A small image classifier, trained from scratch.
Model: 4.23M parameters, arch resmlp, activation swiglu, layers 6, width 256.
Training: soap at rate 0.0033, held-out accuracy 100%.
Data: trained on microscope photos of single blood and bone marrow cells, 97085 training examples, 98.1 epochs.
Rows from expert 1 of block 3, named by matrix and row number. Rows with one number belong to one neuron. Each number is 50 + 10 x the weight over its row's rms, rounded and kept within 0 to 99. All counts start at 0. After the name is the row's rms in percent of the matrix's.
# gate: expert gate (model.blocks.3.mlp.gate, 16x64x256), inputs 128-191
# up: expert up (model.blocks.3.mlp.up, 16x64x256), inputs 128-191
# down: expert down (model.blocks.3.mlp.down, 16x256x64, transposed), outputs 128-191
gate.20 095:38 66 43 53 49 37 40 56 72 46 53 33 52 56 42 42 40 41 51 42 51 51 49 37 33 33 54 59 42 63 55 40 56 64 53 47 55 55 59 42 59 48 45 58 62 37 48 33 54 68 56 33 60 52 29 45 53 46 52 64 44 62 59 55
gate.21 106:70 72 54 55 61 58 46 74 54 59 51 63 48 49 53 49 56 51 49 59 55 50 47 59 56 61 48 45 53 50 54 47 45 61 52 73 41 48 43 43 37 35 47 54 39 51 44 49 62 42 48 54 63 65 43 58 35 51 45 64 42 48 49 63
gate.22 099:40 41 66 36 57 49 52 45 71 41 48 40 49 59 45 66 47 33 53 50 50 35 49 49 32 47 33 48 37 32 51 44 64 54 47 51 43 54 45 45 45 48 49 47 60 56 55 68 50 32 36 39 52 47 42 32 44 60 48 40 69 46 56 57
gate.23 101:55 39 47 50 48 55 48 46 50 43 56 53 26 53 62 60 53 34 61 59 37 55 60 36 28 55 48 39 49 38 44 66 75 56 47 38 41 49 63 49 46 58 49 54 56 63 56 60 45 55 55 51 56 33 52 32 40 44 56 49 57 48 53 67
gate.24 104:54 53 51 58 47 59 49 56 60 59 54 28 44 50 61 34 52 46 42 53 42 61 46 41 63 39 39 62 32 52 56 68 37 58 54 40 47 39 51 69 46 70 55 51 52 49 52 58 36 30 41 48 45 41 48 54 39 46 75 40 52 45 44 63
gate.25 099:38 56 45 51 54 46 42 50 50 54 60 40 60 36 69 53 53 71 39 58 53 55 49 48 25 39 43 59 60 47 65 32 45 55 54 47 56 51 73 69 68 63 52 47 42 46 47 56 69 65 39 41 70 51 55 53 61 54 31 56 65 48 63 45
gate.26 099:49 52 63 46 48 50 56 60 66 57 44 68 53 36 62 61 69 42 59 47 47 62 40 59 55 44 61 48 29 57 40 44 57 47 47 50 43 49 38 56 83 63 24 58 53 57 49 51 66 41 64 49 42 44 53 71 51 68 59 71 57 44 46 49
gate.27 096:55 65 43 49 63 44 51 59 59 52 41 38 83 20 62 58 35 42 51 45 51 42 60 57 48 55 43 57 40 44 65 60 53 61 68 20 55 51 57 53 49 44 48 59 55 47 46 40 56 54 49 44 50 45 50 56 47 58 44 47 56 63 45 58
gate.28 094:47 68 57 45 47 37 53 70 56 46 50 48 50 56 59 53 60 53 69 60 58 45 47 58 28 40 50 55 68 42 50 65 44 62 55 62 47 59 57 66 40 40 44 50 62 54 51 54 59 65 34 53 33 29 40 51 47 39 42 45 48 50 59 46
gate.29 095:32 24 33 33 47 65 55 45 46 61 48 45 39 49 37 36 44 51 59 58 57 41 61 47 61 58 39 49 55 50 52 47 55 62 48 54 40 50 52 45 46 47 40 64 47 50 62 38 48 42 46 68 50 52 52 64 60 29 50 52 66 60 40 41
gate.30 100:58 63 45 51 49 54 34 55 46 37 42 64 28 47 44 53 57 49 49 60 50 63 48 47 37 60 84 64 65 54 49 49 42 37 29 48 58 57 35 65 46 55 49 47 70 55 37 41 43 60 57 56 59 55 56 58 44 44 45 50 67 46 45 46
gate.31 095:46 42 55 42 28 41 50 30 40 56 37 44 49 58 66 47 62 40 79 48 42 35 49 56 35 58 39 38 44 37 65 62 52 37 66 60 58 44 69 39 47 50 49 50 42 23 37 46 47 57 60 45 37 51 55 61 49 52 58 47 51 49 68 36
gate.32 100:48 56 30 49 37 50 58 55 36 44 54 46 48 47 59 25 35 52 65 50 43 46 73 47 53 48 44 49 63 66 40 44 36 42 56 68 40 42 42 43 51 39 34 46 62 35 50 34 64 39 36 30 50 42 56 64 58 38 78 58 51 46 68 45
gate.33 097:65 47 52 52 41 45 42 50 44 59 38 47 56 37 50 60 49 60 37 52 36 51 53 39 58 40 46 62 40 52 56 29 39 53 60 55 57 44 56 39 48 68 56 35 43 39 44 48 45 43 62 61 42 40 30 58 47 41 66 62 33 47 46 45
gate.34 094:47 57 52 54 39 57 37 48 40 30 50 48 50 63 57 54 47 60 51 50 36 52 44 38 48 35 49 51 42 57 67 53 62 48 48 49 49 54 35 66 60 41 37 46 42 59 40 35 53 44 58 40 44 54 52 55 49 49 42 53 50 41 29 38
gate.35 101:27 54 42 51 37 56 53 62 41 32 56 63 39 49 38 40 33 43 48 52 54 47 49 52 71 33 53 55 47 52 46 47 53 40 55 44 53 48 41 62 73 55 63 45 43 58 46 60 44 60 46 44 51 46 64 67 48 48 25 56 53 43 48 55
gate.36 103:38 22 35 66 25 39 55 50 55 33 47 58 60 60 55 48 57 45 60 52 58 43 52 54 59 58 45 50 58 58 37 50 30 54 62 51 52 58 66 47 63 47 39 59 48 49 44 42 63 42 52 50 59 48 40 62 64 52 58 44 34 29 59 49
gate.37 102:56 48 59 45 58 28 51 51 47 42 48 67 51 67 51 38 65 65 51 44 41 63 47 38 43 33 36 33 53 34 55 44 39 66 51 41 54 67 64 48 56 52 50 65 53 56 43 65 49 45 54 52 48 51 51 39 50 65 46 63 35 39 57 59
gate.38 096:44 52 41 35 53 51 57 55 62 58 44 65 47 58 43 47 50 48 51 53 34 45 46 59 43 54 66 53 47 58 66 48 26 52 47 55 40 54 43 26 51 48 47 35 49 59 70 59 59 34 66 51 42 71 42 55 59 55 62 64 46 55 32 61
gate.39 106:59 56 47 52 47 51 49 43 44 55 47 48 53 30 62 50 48 63 41 65 60 50 45 45 60 42 52 37 45 60 32 70 50 33 46 67 56 42 58 53 64 64 63 58 40 44 52 38 51 69 44 58 60 48 50 49 55 51 69 67 64 51 44 46
gate.40 105:70 57 55 54 55 43 40 58 52 47 32 42 70 50 54 45 62 68 49 53 43 52 58 50 28 47 42 55 40 56 59 42 40 51 68 53 53 50 44 54 48 47 48 62 34 49 41 36 62 62 72 56 42 35 51 51 41 66 66 46 47 54 39 63
gate.41 106:45 39 47 64 59 42 43 40 51 52 39 72 44 51 50 56 62 41 50 55 40 47 53 42 41 72 42 41 68 53 48 58 48 64 62 56 49 46 50 66 60 44 66 47 64 38 43 61 57 72 36 52 65 50 28 43 54 76 59 60 50 65 67 40
gate.42 099:60 54 46 51 49 32 39 43 56 53 46 40 49 53 68 35 47 49 60 49 53 39 33 43 62 43 26 45 49 42 36 31 58 53 63 66 43 49 49 61 44 47 56 71 40 53 64 53 51 60 48 52 57 56 43 48 52 32 49 47 41 51 26 62
gate.43 101:59 34 59 51 71 55 44 40 66 62 40 52 61 55 50 43 38 43 52 30 43 28 40 44 66 38 59 53 44 47 56 41 55 62 51 37 60 53 56 49 53 56 74 60 37 60 56 48 50 73 49 40 61 43 52 52 56 66 39 56 57 55 41 47
gate.44 098:45 34 71 54 52 63 39 48 48 56 51 43 47 52 50 34 47 50 44 62 56 54 62 58 55 59 42 55 63 54 44 46 39 67 44 46 42 61 41 49 70 53 41 27 63 31 59 51 44 24 71 46 45 72 39 28 33 52 42 43 54 33 63 40
gate.45 097:30 45 51 56 46 55 60 50 54 43 44 55 65 50 51 63 61 71 37 53 46 53 31 33 53 57 16 37 53 42 42 60 37 59 55 50 44 41 66 41 59 54 51 54 47 60 53 44 64 43 46 51 47 52 42 68 62 51 57 52 61 43 39 62
gate.46 109:45 44 62 57 49 64 46 44 74 42 43 45 53 43 57 57 51 60 55 39 59 56 61 53 54 27 52 33 41 48 43 57 58 42 39 69 56 46 47 64 49 54 50 33 56 43 55 62 40 51 46 48 44 43 47 64 60 55 40 61 49 64 46 34
gate.47 099:50 54 48 47 61 28 48 64 58 40 46 46 40 48 34 53 56 43 39 43 64 48 38 45 45 59 53 26 58 42 51 36 53 48 64 64 49 75 40 39 58 46 59 61 64 56 65 48 60 43 43 57 41 70 23 41 61 48 62 51 46 56 43 52
gate.48 093:70 36 68 58 41 43 38 41 50 50 52 60 49 52 45 44 58 53 49 68 57 35 57 47 46 52 58 47 43 48 43 69 54 53 45 59 34 55 41 58 54 43 41 63 49 83 45 56 53 45 29 39 49 41 35 71 56 53 59 45 52 61 42 49
gate.49 103:43 64 39 37 55 65 60 40 51 48 52 58 40 52 62 54 50 46 51 52 50 47 50 42 67 44 62 54 40 52 47 41 56 49 59 60 47 49 48 54 49 54 57 46 43 49 58 46 33 53 52 55 64 63 60 44 45 51 60 61 41 41 48 45
gate.50 098:65 38 47 67 50 43 49 65 47 28 52 32 80 48 51 50 55 66 40 57 63 52 48 62 38 46 40 54 49 46 63 43 45 51 37 63 50 47 39 41 43 43 67 61 63 39 46 38 58 41 50 41 53 49 51 43 74 44 55 37 44 53 69 44
gate.51 095:51 60 43 49 47 43 57 64 45 72 59 56 51 42 45 40 53 42 49 40 59 43 39 40 47 56 55 49 53 44 50 58 43 40 53 55 46 35 49 72 26 39 29 43 39 51 54 50 54 46 57 50 73 55 63 49 63 55 63 54 38 57 57 53
gate.52 101:57 53 31 50 43 36 46 35 45 73 51 47 56 45 54 65 46 62 32 59 42 32 60 33 55 55 40 45 43 37 53 47 38 47 50 51 54 57 46 45 50 51 55 38 56 51 58 43 49 51 39 64 73 45 51 49 48 46 56 54 25 42 68 48
gate.53 102:45 33 60 59 60 47 58 42 42 48 45 37 39 40 53 42 42 38 28 52 55 56 61 49 36 39 54 57 57 45 34 76 58 57 62 49 47 54 37 51 46 54 49 44 60 45 57 41 32 41 57 50 61 63 36 43 44 46 48 53 47 39 54 50
gate.54 104:60 53 54 43 40 52 58 46 44 56 38 51 47 41 63 56 51 39 40 48 48 54 39 49 60 64 69 37 52 54 51 57 42 45 59 59 55 57 39 30 51 70 42 70 36 50 45 51 49 53 57 44 42 43 51 47 70 65 55 57 58 50 52 55
up.20 103:41 46 41 52 46 53 51 53 41 60 40 36 46 40 52 58 42 48 60 46 37 55 40 49 44 50 49 70 55 43 59 38 52 38 29 42 37 38 40 62 55 61 56 45 66 47 67 28 46 33 49 44 79 72 57 41 44 43 46 55 30 33 61 68
up.21 112:52 32 58 48 41 55 62 53 32 55 38 37 42 48 62 50 53 39 32 25 59 40 52 53 59 62 64 48 45 49 43 38 52 80 43 63 49 31 61 60 51 41 38 52 60 47 56 42 52 69 60 46 30 49 59 70 47 43 58 49 50 53 46 53
up.22 092:43 53 61 51 55 58 37 44 52 40 51 64 55 52 48 47 35 74 37 31 67 41 28 46 46 45 25 53 50 70 68 53 41 60 54 44 53 60 52 38 58 41 52 42 49 55 44 27 59 69 33 45 51 47 57 47 32 65 69 61 50 51 58 32
up.23 106:48 60 35 59 46 57 48 46 64 41 40 38 55 37 52 51 51 52 37 62 72 54 61 31 31 48 55 51 51 36 43 57 49 51 55 56 47 56 53 37 51 66 53 58 29 45 43 65 49 44 75 49 51 46 64 67 53 31 78 69 45 58 43 58
up.24 101:44 43 55 56 50 54 64 43 75 57 54 48 42 76 41 45 65 61 56 49 48 59 61 49 40 37 54 53 44 55 36 65 53 48 44 63 54 54 36 48 49 56 56 62 38 43 46 59 67 29 74 52 26 58 47 55 58 48 41 54 56 51 54 58
up.25 100:42 47 50 46 39 69 70 63 42 57 51 47 51 33 29 46 57 56 69 44 62 39 67 36 33 54 27 32 62 43 50 60 47 50 66 43 45 50 48 42 38 46 44 54 49 64 53 45 60 56 46 47 52 42 72 47 52 52 57 56 49 33 64 69
up.26 098:55 59 46 35 51 41 34 65 36 53 53 32 41 38 61 56 45 44 59 54 56 52 41 57 42 61 42 37 65 47 48 67 50 66 53 67 40 40 43 57 44 45 52 45 70 49 44 64 35 44 50 52 41 62 54 50 49 29 42 68 38 42 48 38
up.27 105:51 38 45 57 35 31 50 48 55 53 69 30 48 66 46 66 57 43 44 53 51 38 53 49 23 45 64 55 47 63 52 63 61 46 43 49 58 57 62 46 59 32 50 43 50 72 42 48 57 45 54 54 53 58 50 33 54 56 33 41 37 38 54 58
up.28 108:45 53 35 74 51 51 45 58 31 44 50 51 46 38 61 44 47 65 48 53 34 42 67 46 46 51 51 42 64 57 63 45 29 59 54 65 45 48 43 42 54 68 44 61 68 50 50 57 40 54 42 46 57 48 56 39 36 33 50 51 25 50 47 50
up.29 092:50 40 36 56 66 45 50 42 36 58 38 30 53 63 47 58 60 46 42 62 56 59 45 47 51 68 54 46 56 51 57 41 32 52 46 44 44 43 46 45 50 40 47 56 46 45 50 47 62 43 47 39 51 50 62 60 48 49 47 50 36 58 27 50
up.30 100:42 58 46 45 57 37 68 42 54 32 44 40 77 22 42 59 46 45 50 44 52 50 46 51 48 28 46 43 45 55 42 53 69 55 67 48 65 43 59 52 50 58 50 53 34 43 51 56 69 54 46 51 68 56 61 46 40 52 61 46 52 50 61 58
up.31 099:53 56 60 48 54 44 47 52 49 50 51 55 50 53 43 60 54 47 48 39 74 39 48 39 51 60 52 48 50 61 66 53 67 66 51 42 44 57 59 54 73 53 48 59 57 57 36 61 54 42 34 47 48 37 66 60 49 54 48 55 36 51 42 36
up.32 100:30 36 46 54 37 24 50 47 45 51 61 50 35 33 50 61 67 41 59 36 43 50 39 54 46 48 51 56 62 53 51 34 52 58 38 55 38 67 63 35 66 53 47 55 44 61 67 61 36 45 48 50 24 52 67 60 70 47 67 32 54 43 47 57
up.33 098:56 27 42 53 37 43 57 56 54 47 63 36 59 46 46 61 51 34 50 52 48 28 54 32 62 59 67 52 69 40 58 48 66 52 52 47 56 35 50 50 58 36 64 60 33 50 53 33 58 53 41 43 62 56 62 39 38 76 51 42 52 51 36 63
up.34 104:49 66 64 48 57 46 65 57 49 40 43 64 50 61 52 57 44 58 63 45 48 57 32 31 54 47 36 59 48 60 50 52 63 50 46 57 51 74 51 42 52 39 56 57 70 43 44 58 43 44 38 43 58 41 47 54 58 56 43 52 37 65 39 44
up.35 104:57 36 43 67 49 68 60 38 55 52 56 72 69 59 51 65 44 72 62 52 43 49 50 42 36 59 52 64 50 54 67 65 44 48 49 53 55 58 57 46 60 43 62 37 50 48 50 47 52 55 60 52 36 38 40 49 71 40 48 51 50 49 59 47
up.36 099:43 42 50 60 44 68 48 45 51 45 49 52 53 55 47 49 40 59 34 59 36 37 64 62 69 44 37 62 49 41 50 33 52 53 49 42 60 59 54 56 41 40 35 50 38 56 39 44 51 37 66 52 48 42 65 54 59 50 28 52 34 63 63 37
up.37 098:63 32 45 57 48 41 55 49 36 40 40 48 57 71 51 51 48 39 47 42 39 45 29 50 53 46 40 43 56 52 51 51 45 61 45 52 63 52 54 51 52 51 64 56 43 50 44 31 33 61 50 59 53 56 25 52 51 43 44 39 50 59 55 59
up.38 088:53 54 57 35 42 58 47 47 50 56 51 44 49 32 67 65 56 52 50 51 55 53 56 56 60 44 58 29 34 55 57 44 45 45 49 53 37 41 48 57 49 63 38 45 60 70 47 41 49 52 58 19 46 42 75 62 58 53 50 52 43 47 48 55
up.39 096:56 59 70 42 41 43 33 59 60 47 39 45 32 57 37 72 48 32 53 54 48 70 60 57 37 63 39 50 51 50 59 54 53 52 39 44 64 43 40 38 36 38 45 57 64 54 44 45 48 51 53 42 47 43 68 46 42 35 49 58 24 51 57 32
up.40 095:50 41 50 53 39 65 47 37 40 45 50 34 60 60 64 39 53 43 50 41 42 55 49 50 52 56 47 49 60 44 40 46 32 51 46 43 62 43 42 72 47 53 38 67 48 37 58 48 54 63 27 45 34 48 46 57 40 61 61 29 46 57 34 52
up.41 102:72 66 44 73 49 34 56 48 59 58 30 61 37 42 46 46 50 64 45 53 48 36 77 57 64 55 33 51 48 45 56 59 69 51 45 71 50 53 45 56 50 51 52 50 64 52 72 54 50 52 62 62 42 57 57 40 55 53 53 55 54 47 59 44
up.42 098:36 41 57 71 46 56 68 54 55 49 42 45 45 55 53 65 53 43 49 32 31 46 44 46 51 38 50 46 44 58 54 50 61 42 60 55 51 50 56 58 50 63 51 57 47 52 34 40 51 45 54 37 57 65 51 48 50 46 51 38 64 48 53 35
up.43 103:64 42 39 50 35 74 46 52 32 49 71 65 45 38 46 56 52 47 45 63 53 48 35 51 52 50 46 26 45 48 40 56 54 55 59 60 52 52 37 48 44 45 60 55 55 40 49 46 75 61 38 59 37 38 35 59 45 44 66 55 54 59 60 60
up.44 104:60 39 59 64 50 46 46 57 60 60 57 43 48 57 52 46 42 53 56 35 62 54 48 50 35 56 64 51 29 54 67 46 50 32 43 52 51 36 63 55 39 56 45 74 37 36 58 49 37 39 50 54 38 37 56 38 48 59 47 43 41 45 66 49
up.45 099:68 35 40 53 54 57 49 60 59 49 32 48 63 50 64 47 39 43 39 48 49 36 48 78 38 43 49 52 45 52 60 52 57 58 61 50 49 51 65 50 40 54 48 33 38 52 56 60 62 45 28 52 30 48 55 50 53 43 39 75 51 49 53 57
up.46 091:62 57 66 49 61 32 47 51 50 61 52 56 51 43 53 35 50 63 57 38 50 39 30 35 40 57 64 60 54 30 39 39 42 66 62 63 43 63 51 29 63 43 60 57 59 48 76 48 66 63 41 38 71 64 48 54 55 33 60 62 47 54 60 41
up.47 098:47 35 71 54 56 69 42 56 64 45 46 47 53 50 48 39 39 58 56 47 53 53 50 48 53 49 61 40 50 53 58 58 39 49 40 44 59 53 58 54 55 34 54 44 62 52 38 59 43 43 60 49 36 38 71 57 72 41 58 51 65 42 31 44
up.48 102:46 50 49 66 45 60 69 55 54 58 57 40 49 51 52 51 54 63 46 45 50 47 32 68 57 85 47 48 79 46 67 49 51 56 74 51 71 51 59 48 51 31 49 55 74 53 59 31 46 55 64 61 47 47 42 65 40 48 55 45 53 49 61 51
up.49 102:49 51 40 45 32 65 64 51 48 62 57 37 47 44 46 37 55 54 58 37 41 59 51 27 41 48 58 56 59 52 67 66 41 50 50 54 55 60 52 47 36 60 55 44 51 54 59 65 49 56 56 39 42 45 48 57 51 84 46 56 52 50 43 61
up.50 102:54 26 40 42 69 54 45 43 39 45 56 47 69 40 49 28 43 57 41 42 39 61 54 59 42 43 67 61 59 42 48 44 44 49 60 38 42 62 48 60 39 60 41 57 43 49 48 55 56 40 43 54 69 53 47 44 51 41 48 46 44 53 45 51
up.51 097:46 50 53 72 57 66 71 41 48 51 45 39 61 30 39 31 56 45 44 58 56 24 63 52 48 63 65 58 40 45 50 51 30 52 45 54 55 56 66 46 53 54 63 41 47 44 29 43 48 59 64 50 41 54 44 55 56 22 50 42 52 23 37 57
up.52 099:43 59 56 49 60 69 55 46 53 62 57 56 64 45 37 45 30 56 31 45 42 43 51 39 44 37 64 39 51 52 52 32 34 61 33 40 60 55 58 52 53 52 58 47 41 53 53 59 48 46 60 44 66 53 37 63 54 65 49 62 56 61 41 70
up.53 094:54 36 51 45 57 75 44 53 44 54 67 46 41 52 53 64 43 50 79 50 49 70 49 43 45 52 76 48 55 58 49 47 63 58 36 73 63 52 68 40 53 41 58 53 45 44 48 57 58 47 64 53 57 58 51 52 52 52 56 33 51 57 41 49
up.54 100:56 58 55 50 38 51 46 61 46 59 38 36 73 53 60 44 48 53 51 49 52 50 59 44 30 59 54 45 57 52 58 55 47 53 50 48 46 44 63 37 57 51 38 26 51 51 58 53 42 48 44 37 59 40 50 53 56 48 42 52 42 28 68 59
down.20 100:61 26 48 49 53 55 49 50 54 54 62 36 53 46 45 50 61 50 50 44 40 34 51 55 61 67 50 48 42 47 55 85 44 61 52 52 51 51 48 44 44 50 47 42 47 52 68 58 47 63 50 67 65 37 54 42 57 66 65 55 50 52 53 58
down.21 103:46 52 48 53 29 56 49 38 62 47 36 60 38 48 50 40 43 38 61 52 40 48 57 39 33 43 70 49 40 52 71 65 57 52 51 34 47 52 40 38 57 47 44 40 31 57 55 55 38 44 69 42 59 60 49 52 54 45 38 38 48 49 48 47
down.22 107:56 36 28 48 48 49 56 40 65 50 56 48 44 41 43 45 45 55 63 39 65 45 60 61 48 51 64 40 53 34 40 51 38 38 26 57 48 37 52 31 39 57 39 51 30 50 58 54 52 61 50 50 55 50 50 62 64 68 29 56 56 38 47 56
down.23 104:56 58 62 43 33 38 55 55 48 60 71 43 64 41 42 46 32 43 45 67 53 46 48 58 53 55 44 69 44 44 44 62 49 61 39 53 50 50 42 56 65 40 59 64 61 50 56 49 66 36 60 61 39 55 48 52 67 60 56 41 60 59 40 54
down.24 096:57 47 67 54 61 47 60 38 45 47 30 45 42 41 43 40 36 55 46 48 55 28 55 50 55 57 62 57 51 41 50 46 50 52 41 26 25 54 34 63 50 58 59 47 52 54 75 52 54 61 44 51 54 34 41 49 54 47 52 53 51 56 48 38
down.25 102:46 55 53 50 53 60 63 27 48 33 64 45 37 58 73 57 57 65 59 46 26 34 56 73 54 71 41 51 48 67 60 50 52 62 45 48 52 49 74 57 61 61 62 62 56 49 56 60 49 59 45 50 63 41 47 44 55 33 42 63 62 66 46 25
down.26 101:35 50 46 70 29 45 45 51 40 56 16 42 53 55 51 56 52 65 40 45 50 46 33 50 62 56 54 49 48 50 39 48 44 32 65 50 70 50 41 46 57 51 36 66 44 51 39 51 42 49 65 24 41 46 55 46 60 55 36 35 52 51 53 59
down.27 096:41 61 62 46 67 46 49 31 45 42 54 40 55 70 57 46 52 48 46 54 46 51 38 55 51 50 51 43 46 54 39 45 63 47 60 42 57 66 58 38 44 51 44 43 48 53 62 42 44 59 44 51 38 40 60 49 54 56 61 57 42 37 41 46
down.28 103:76 46 46 64 50 53 33 45 45 23 50 45 48 59 46 39 38 51 52 53 58 51 63 45 46 67 50 43 52 62 42 50 64 44 59 53 46 53 33 58 35 36 57 49 46 56 55 60 56 50 52 62 36 50 54 57 35 38 47 51 63 31 64 58
down.29 103:46 22 14 57 70 52 53 43 52 47 51 43 46 46 46 47 48 35 44 31 41 36 48 46 37 37 38 45 46 73 41 44 59 51 38 65 50 40 57 57 39 56 50 49 54 64 35 44 58 33 42 45 51 56 53 49 55 45 45 51 50 41 68 51
down.30 098:59 62 44 43 59 29 33 51 55 55 61 40 28 64 50 54 50 57 59 55 73 65 42 36 69 51 34 62 58 50 50 37 57 51 42 56 47 58 63 70 43 35 60 55 50 50 54 46 43 53 75 51 44 58 52 47 50 65 47 44 46 48 58 47
down.31 102:46 36 52 25 49 57 46 63 55 54 50 48 54 39 55 54 49 63 53 48 50 54 37 44 56 39 52 35 46 56 41 46 46 55 27 25 49 70 50 51 48 63 29 35 54 55 55 39 41 45 35 71 52 57 26 56 40 56 63 53 52 24 58 45
down.32 098:56 58 37 51 41 40 43 75 47 43 54 44 49 31 45 59 39 54 52 48 40 41 36 47 55 50 48 53 47 63 52 52 36 43 43 69 42 51 45 58 43 55 36 59 35 59 52 47 48 55 55 32 43 49 47 63 50 63 63 61 43 53 49 55
down.33 096:65 42 41 45 42 43 39 56 52 52 48 60 46 39 56 55 43 57 53 60 57 33 36 44 55 58 41 43 55 69 43 49 41 61 63 50 51 43 59 43 38 54 55 51 56 49 42 54 25 67 50 44 49 47 46 71 64 38 48 50 46 42 66 52
down.34 089:53 63 42 51 58 54 46 56 54 67 64 47 54 42 53 60 51 68 56 79 53 49 51 54 49 38 61 45 46 46 53 58 45 49 74 59 53 42 46 49 42 34 46 60 53 45 58 52 33 59 53 69 47 44 53 59 64 61 57 72 48 29 40 60
down.35 104:44 63 40 44 56 49 67 50 60 40 47 44 30 29 57 44 60 54 58 64 53 40 56 40 42 46 41 63 58 60 61 55 52 46 42 54 54 50 55 37 49 58 54 35 62 43 56 55 39 44 41 50 60 70 60 49 38 58 53 47 47 51 40 43
down.36 105:51 53 55 33 65 54 42 32 45 30 50 51 69 47 58 27 41 57 27 36 64 50 45 34 32 61 46 63 69 50 42 53 29 56 66 62 54 74 23 53 45 40 80 66 61 41 59 62 42 46 57 60 54 62 53 27 62 56 44 46 62 42 46 65
down.37 105:62 55 37 54 58 51 45 51 38 68 50 63 18 51 53 41 44 66 34 50 49 49 59 56 64 43 55 47 60 64 30 44 36 64 41 30 29 42 48 64 44 46 48 53 48 58 45 62 57 39 43 51 29 38 69 74 44 53 47 59 62 40 42 51
down.38 097:48 30 38 50 41 46 52 54 50 59 50 48 65 46 47 60 46 49 76 41 49 54 40 38 39 46 41 54 60 52 59 49 50 89 52 49 36 54 64 46 59 52 54 37 42 56 47 43 58 63 37 42 47 46 66 51 33 51 41 61 39 38 61 33
down.39 100:37 57 58 47 53 41 39 56 43 53 45 53 47 47 54 51 51 33 56 42 40 50 47 70 36 43 63 41 67 41 40 65 56 45 43 39 33 61 70 64 36 68 65 48 42 35 53 36 37 41 50 52 44 58 47 48 41 52 50 41 54 53 44 39
down.40 099:49 48 40 65 51 46 45 48 49 30 38 46 51 53 28 29 31 57 51 50 40 54 37 40 73 33 53 52 45 35 59 57 57 62 29 56 54 31 59 51 66 52 50 38 57 46 49 39 63 38 57 54 55 49 49 23 56 40 57 48 64 49 56 48
down.41 104:51 41 43 40 65 41 45 35 41 33 55 57 43 64 48 60 62 55 50 55 43 40 56 48 40 53 45 54 73 47 63 49 52 52 29 51 57 46 52 60 53 36 59 41 48 46 40 34 68 35 59 60 45 64 59 47 44 54 57 38 43 48 35 51
down.42 095:32 50 55 62 58 56 32 38 52 54 41 57 56 61 53 47 65 40 62 56 62 53 57 61 55 49 42 64 68 61 53 40 62 56 48 64 47 47 47 59 57 46 59 42 57 63 48 42 61 46 54 65 53 73 56 37 51 50 37 56 33 74 45 38
down.43 102:50 38 47 56 58 28 46 48 60 50 48 51 61 44 53 40 46 56 46 32 63 43 42 44 43 41 41 34 59 64 44 62 43 62 66 47 59 36 46 51 72 63 34 45 53 62 36 54 51 54 59 53 53 36 43 47 57 43 45 57 44 34 53 41
down.44 098:28 45 73 62 52 43 52 50 62 52 61 52 62 46 31 52 43 39 49 50 63 38 54 36 32 46 50 38 58 52 53 54 65 50 43 52 42 47 44 35 42 53 61 52 25 52 46 66 66 48 64 65 44 52 37 58 43 61 44 50 47 54 48 42
down.45 094:50 48 47 41 52 57 42 45 47 58 20 54 52 65 47 59 60 52 74 45 60 64 41 38 41 35 59 62 57 66 47 51 58 61 37 53 67 42 58 44 65 41 53 58 65 39 36 57 56 66 56 43 62 54 46 37 37 50 37 47 68 59 38 35
down.46 111:44 57 58 32 43 54 53 65 59 53 61 52 58 74 52 61 63 62 60 56 49 69 61 44 40 41 49 51 30 47 39 58 49 44 46 58 56 51 57 33 43 61 46 62 44 56 50 49 37 44 57 51 41 54 64 42 69 46 57 45 69 42 50 32
down.47 100:30 44 42 38 32 35 52 45 31 42 37 57 39 46 53 48 39 38 48 45 40 46 66 61 31 52 66 64 51 51 53 42 50 49 42 37 47 32 63 52 49 67 44 24 51 52 60 64 56 71 58 48 58 51 41 44 43 51 51 43 46 57 56 31
down.48 093:58 50 31 57 40 65 48 56 51 53 47 43 48 45 41 58 58 52 49 49 54 64 34 59 46 58 44 44 48 40 57 52 52 64 65 50 43 55 46 48 46 20 55 54 46 55 43 58 37 64 33 24 49 55 51 62 37 55 68 52 31 51 58 47
down.49 099:38 43 67 56 34 61 46 50 60 45 59 50 40 41 45 48 56 57 48 61 56 40 64 53 61 33 55 51 53 54 55 60 36 56 53 45 40 45 46 41 48 53 61 44 62 59 34 60 67 52 54 28 51 63 42 50 65 58 73 49 31 60 49 55
down.50 102:45 47 37 51 44 62 55 55 41 38 54 58 54 39 42 55 44 51 51 57 52 49 66 50 45 41 54 45 39 47 63 62 48 30 52 42 50 60 41 37 57 49 37 59 56 46 62 47 74 50 48 54 47 40 58 40 33 54 40 37 50 53 54 50
down.51 105:40 53 56 45 38 53 29 41 40 55 44 42 47 55 57 36 51 53 43 52 44 60 42 51 64 33 50 61 38 42 62 64 35 34 38 31 36 41 49 53 47 78 67 63 52 50 46 49 63 58 43 59 41 48 47 70 38 57 27 56 48 51 57 58
down.52 107:47 61 58 46 53 41 62 49 73 49 46 30 55 46 36 51 38 40 39 44 42 51 47 40 44 42 66 44 62 45 35 38 41 43 47 49 52 64 45 62 59 29 38 50 41 58 45 40 42 62 60 41 36 55 53 51 51 34 38 40 51 47 58 67
down.53 100:49 49 66 46 50 44 67 51 59 48 70 37 65 52 30 62 62 34 61 37 49 46 66 55 61 40 62 60 54 59 55 50 44 48 40 67 36 47 53 32 46 66 53 59 49 38 37 31 60 66 45 58 53 42 35 51 41 36 57 60 61 75 39 66
down.54 101:49 53 50 58 32 65 54 64 31 49 51 70 45 34 43 45 48 40 53 52 37 45 43 43 43 39 38 41 52 54 49 42 39 65 57 59 46 37 55 42 66 35 44 54 53 55 41 59 49 42 35 61 65 48 42 49 47 59 54 57 42 73 53 42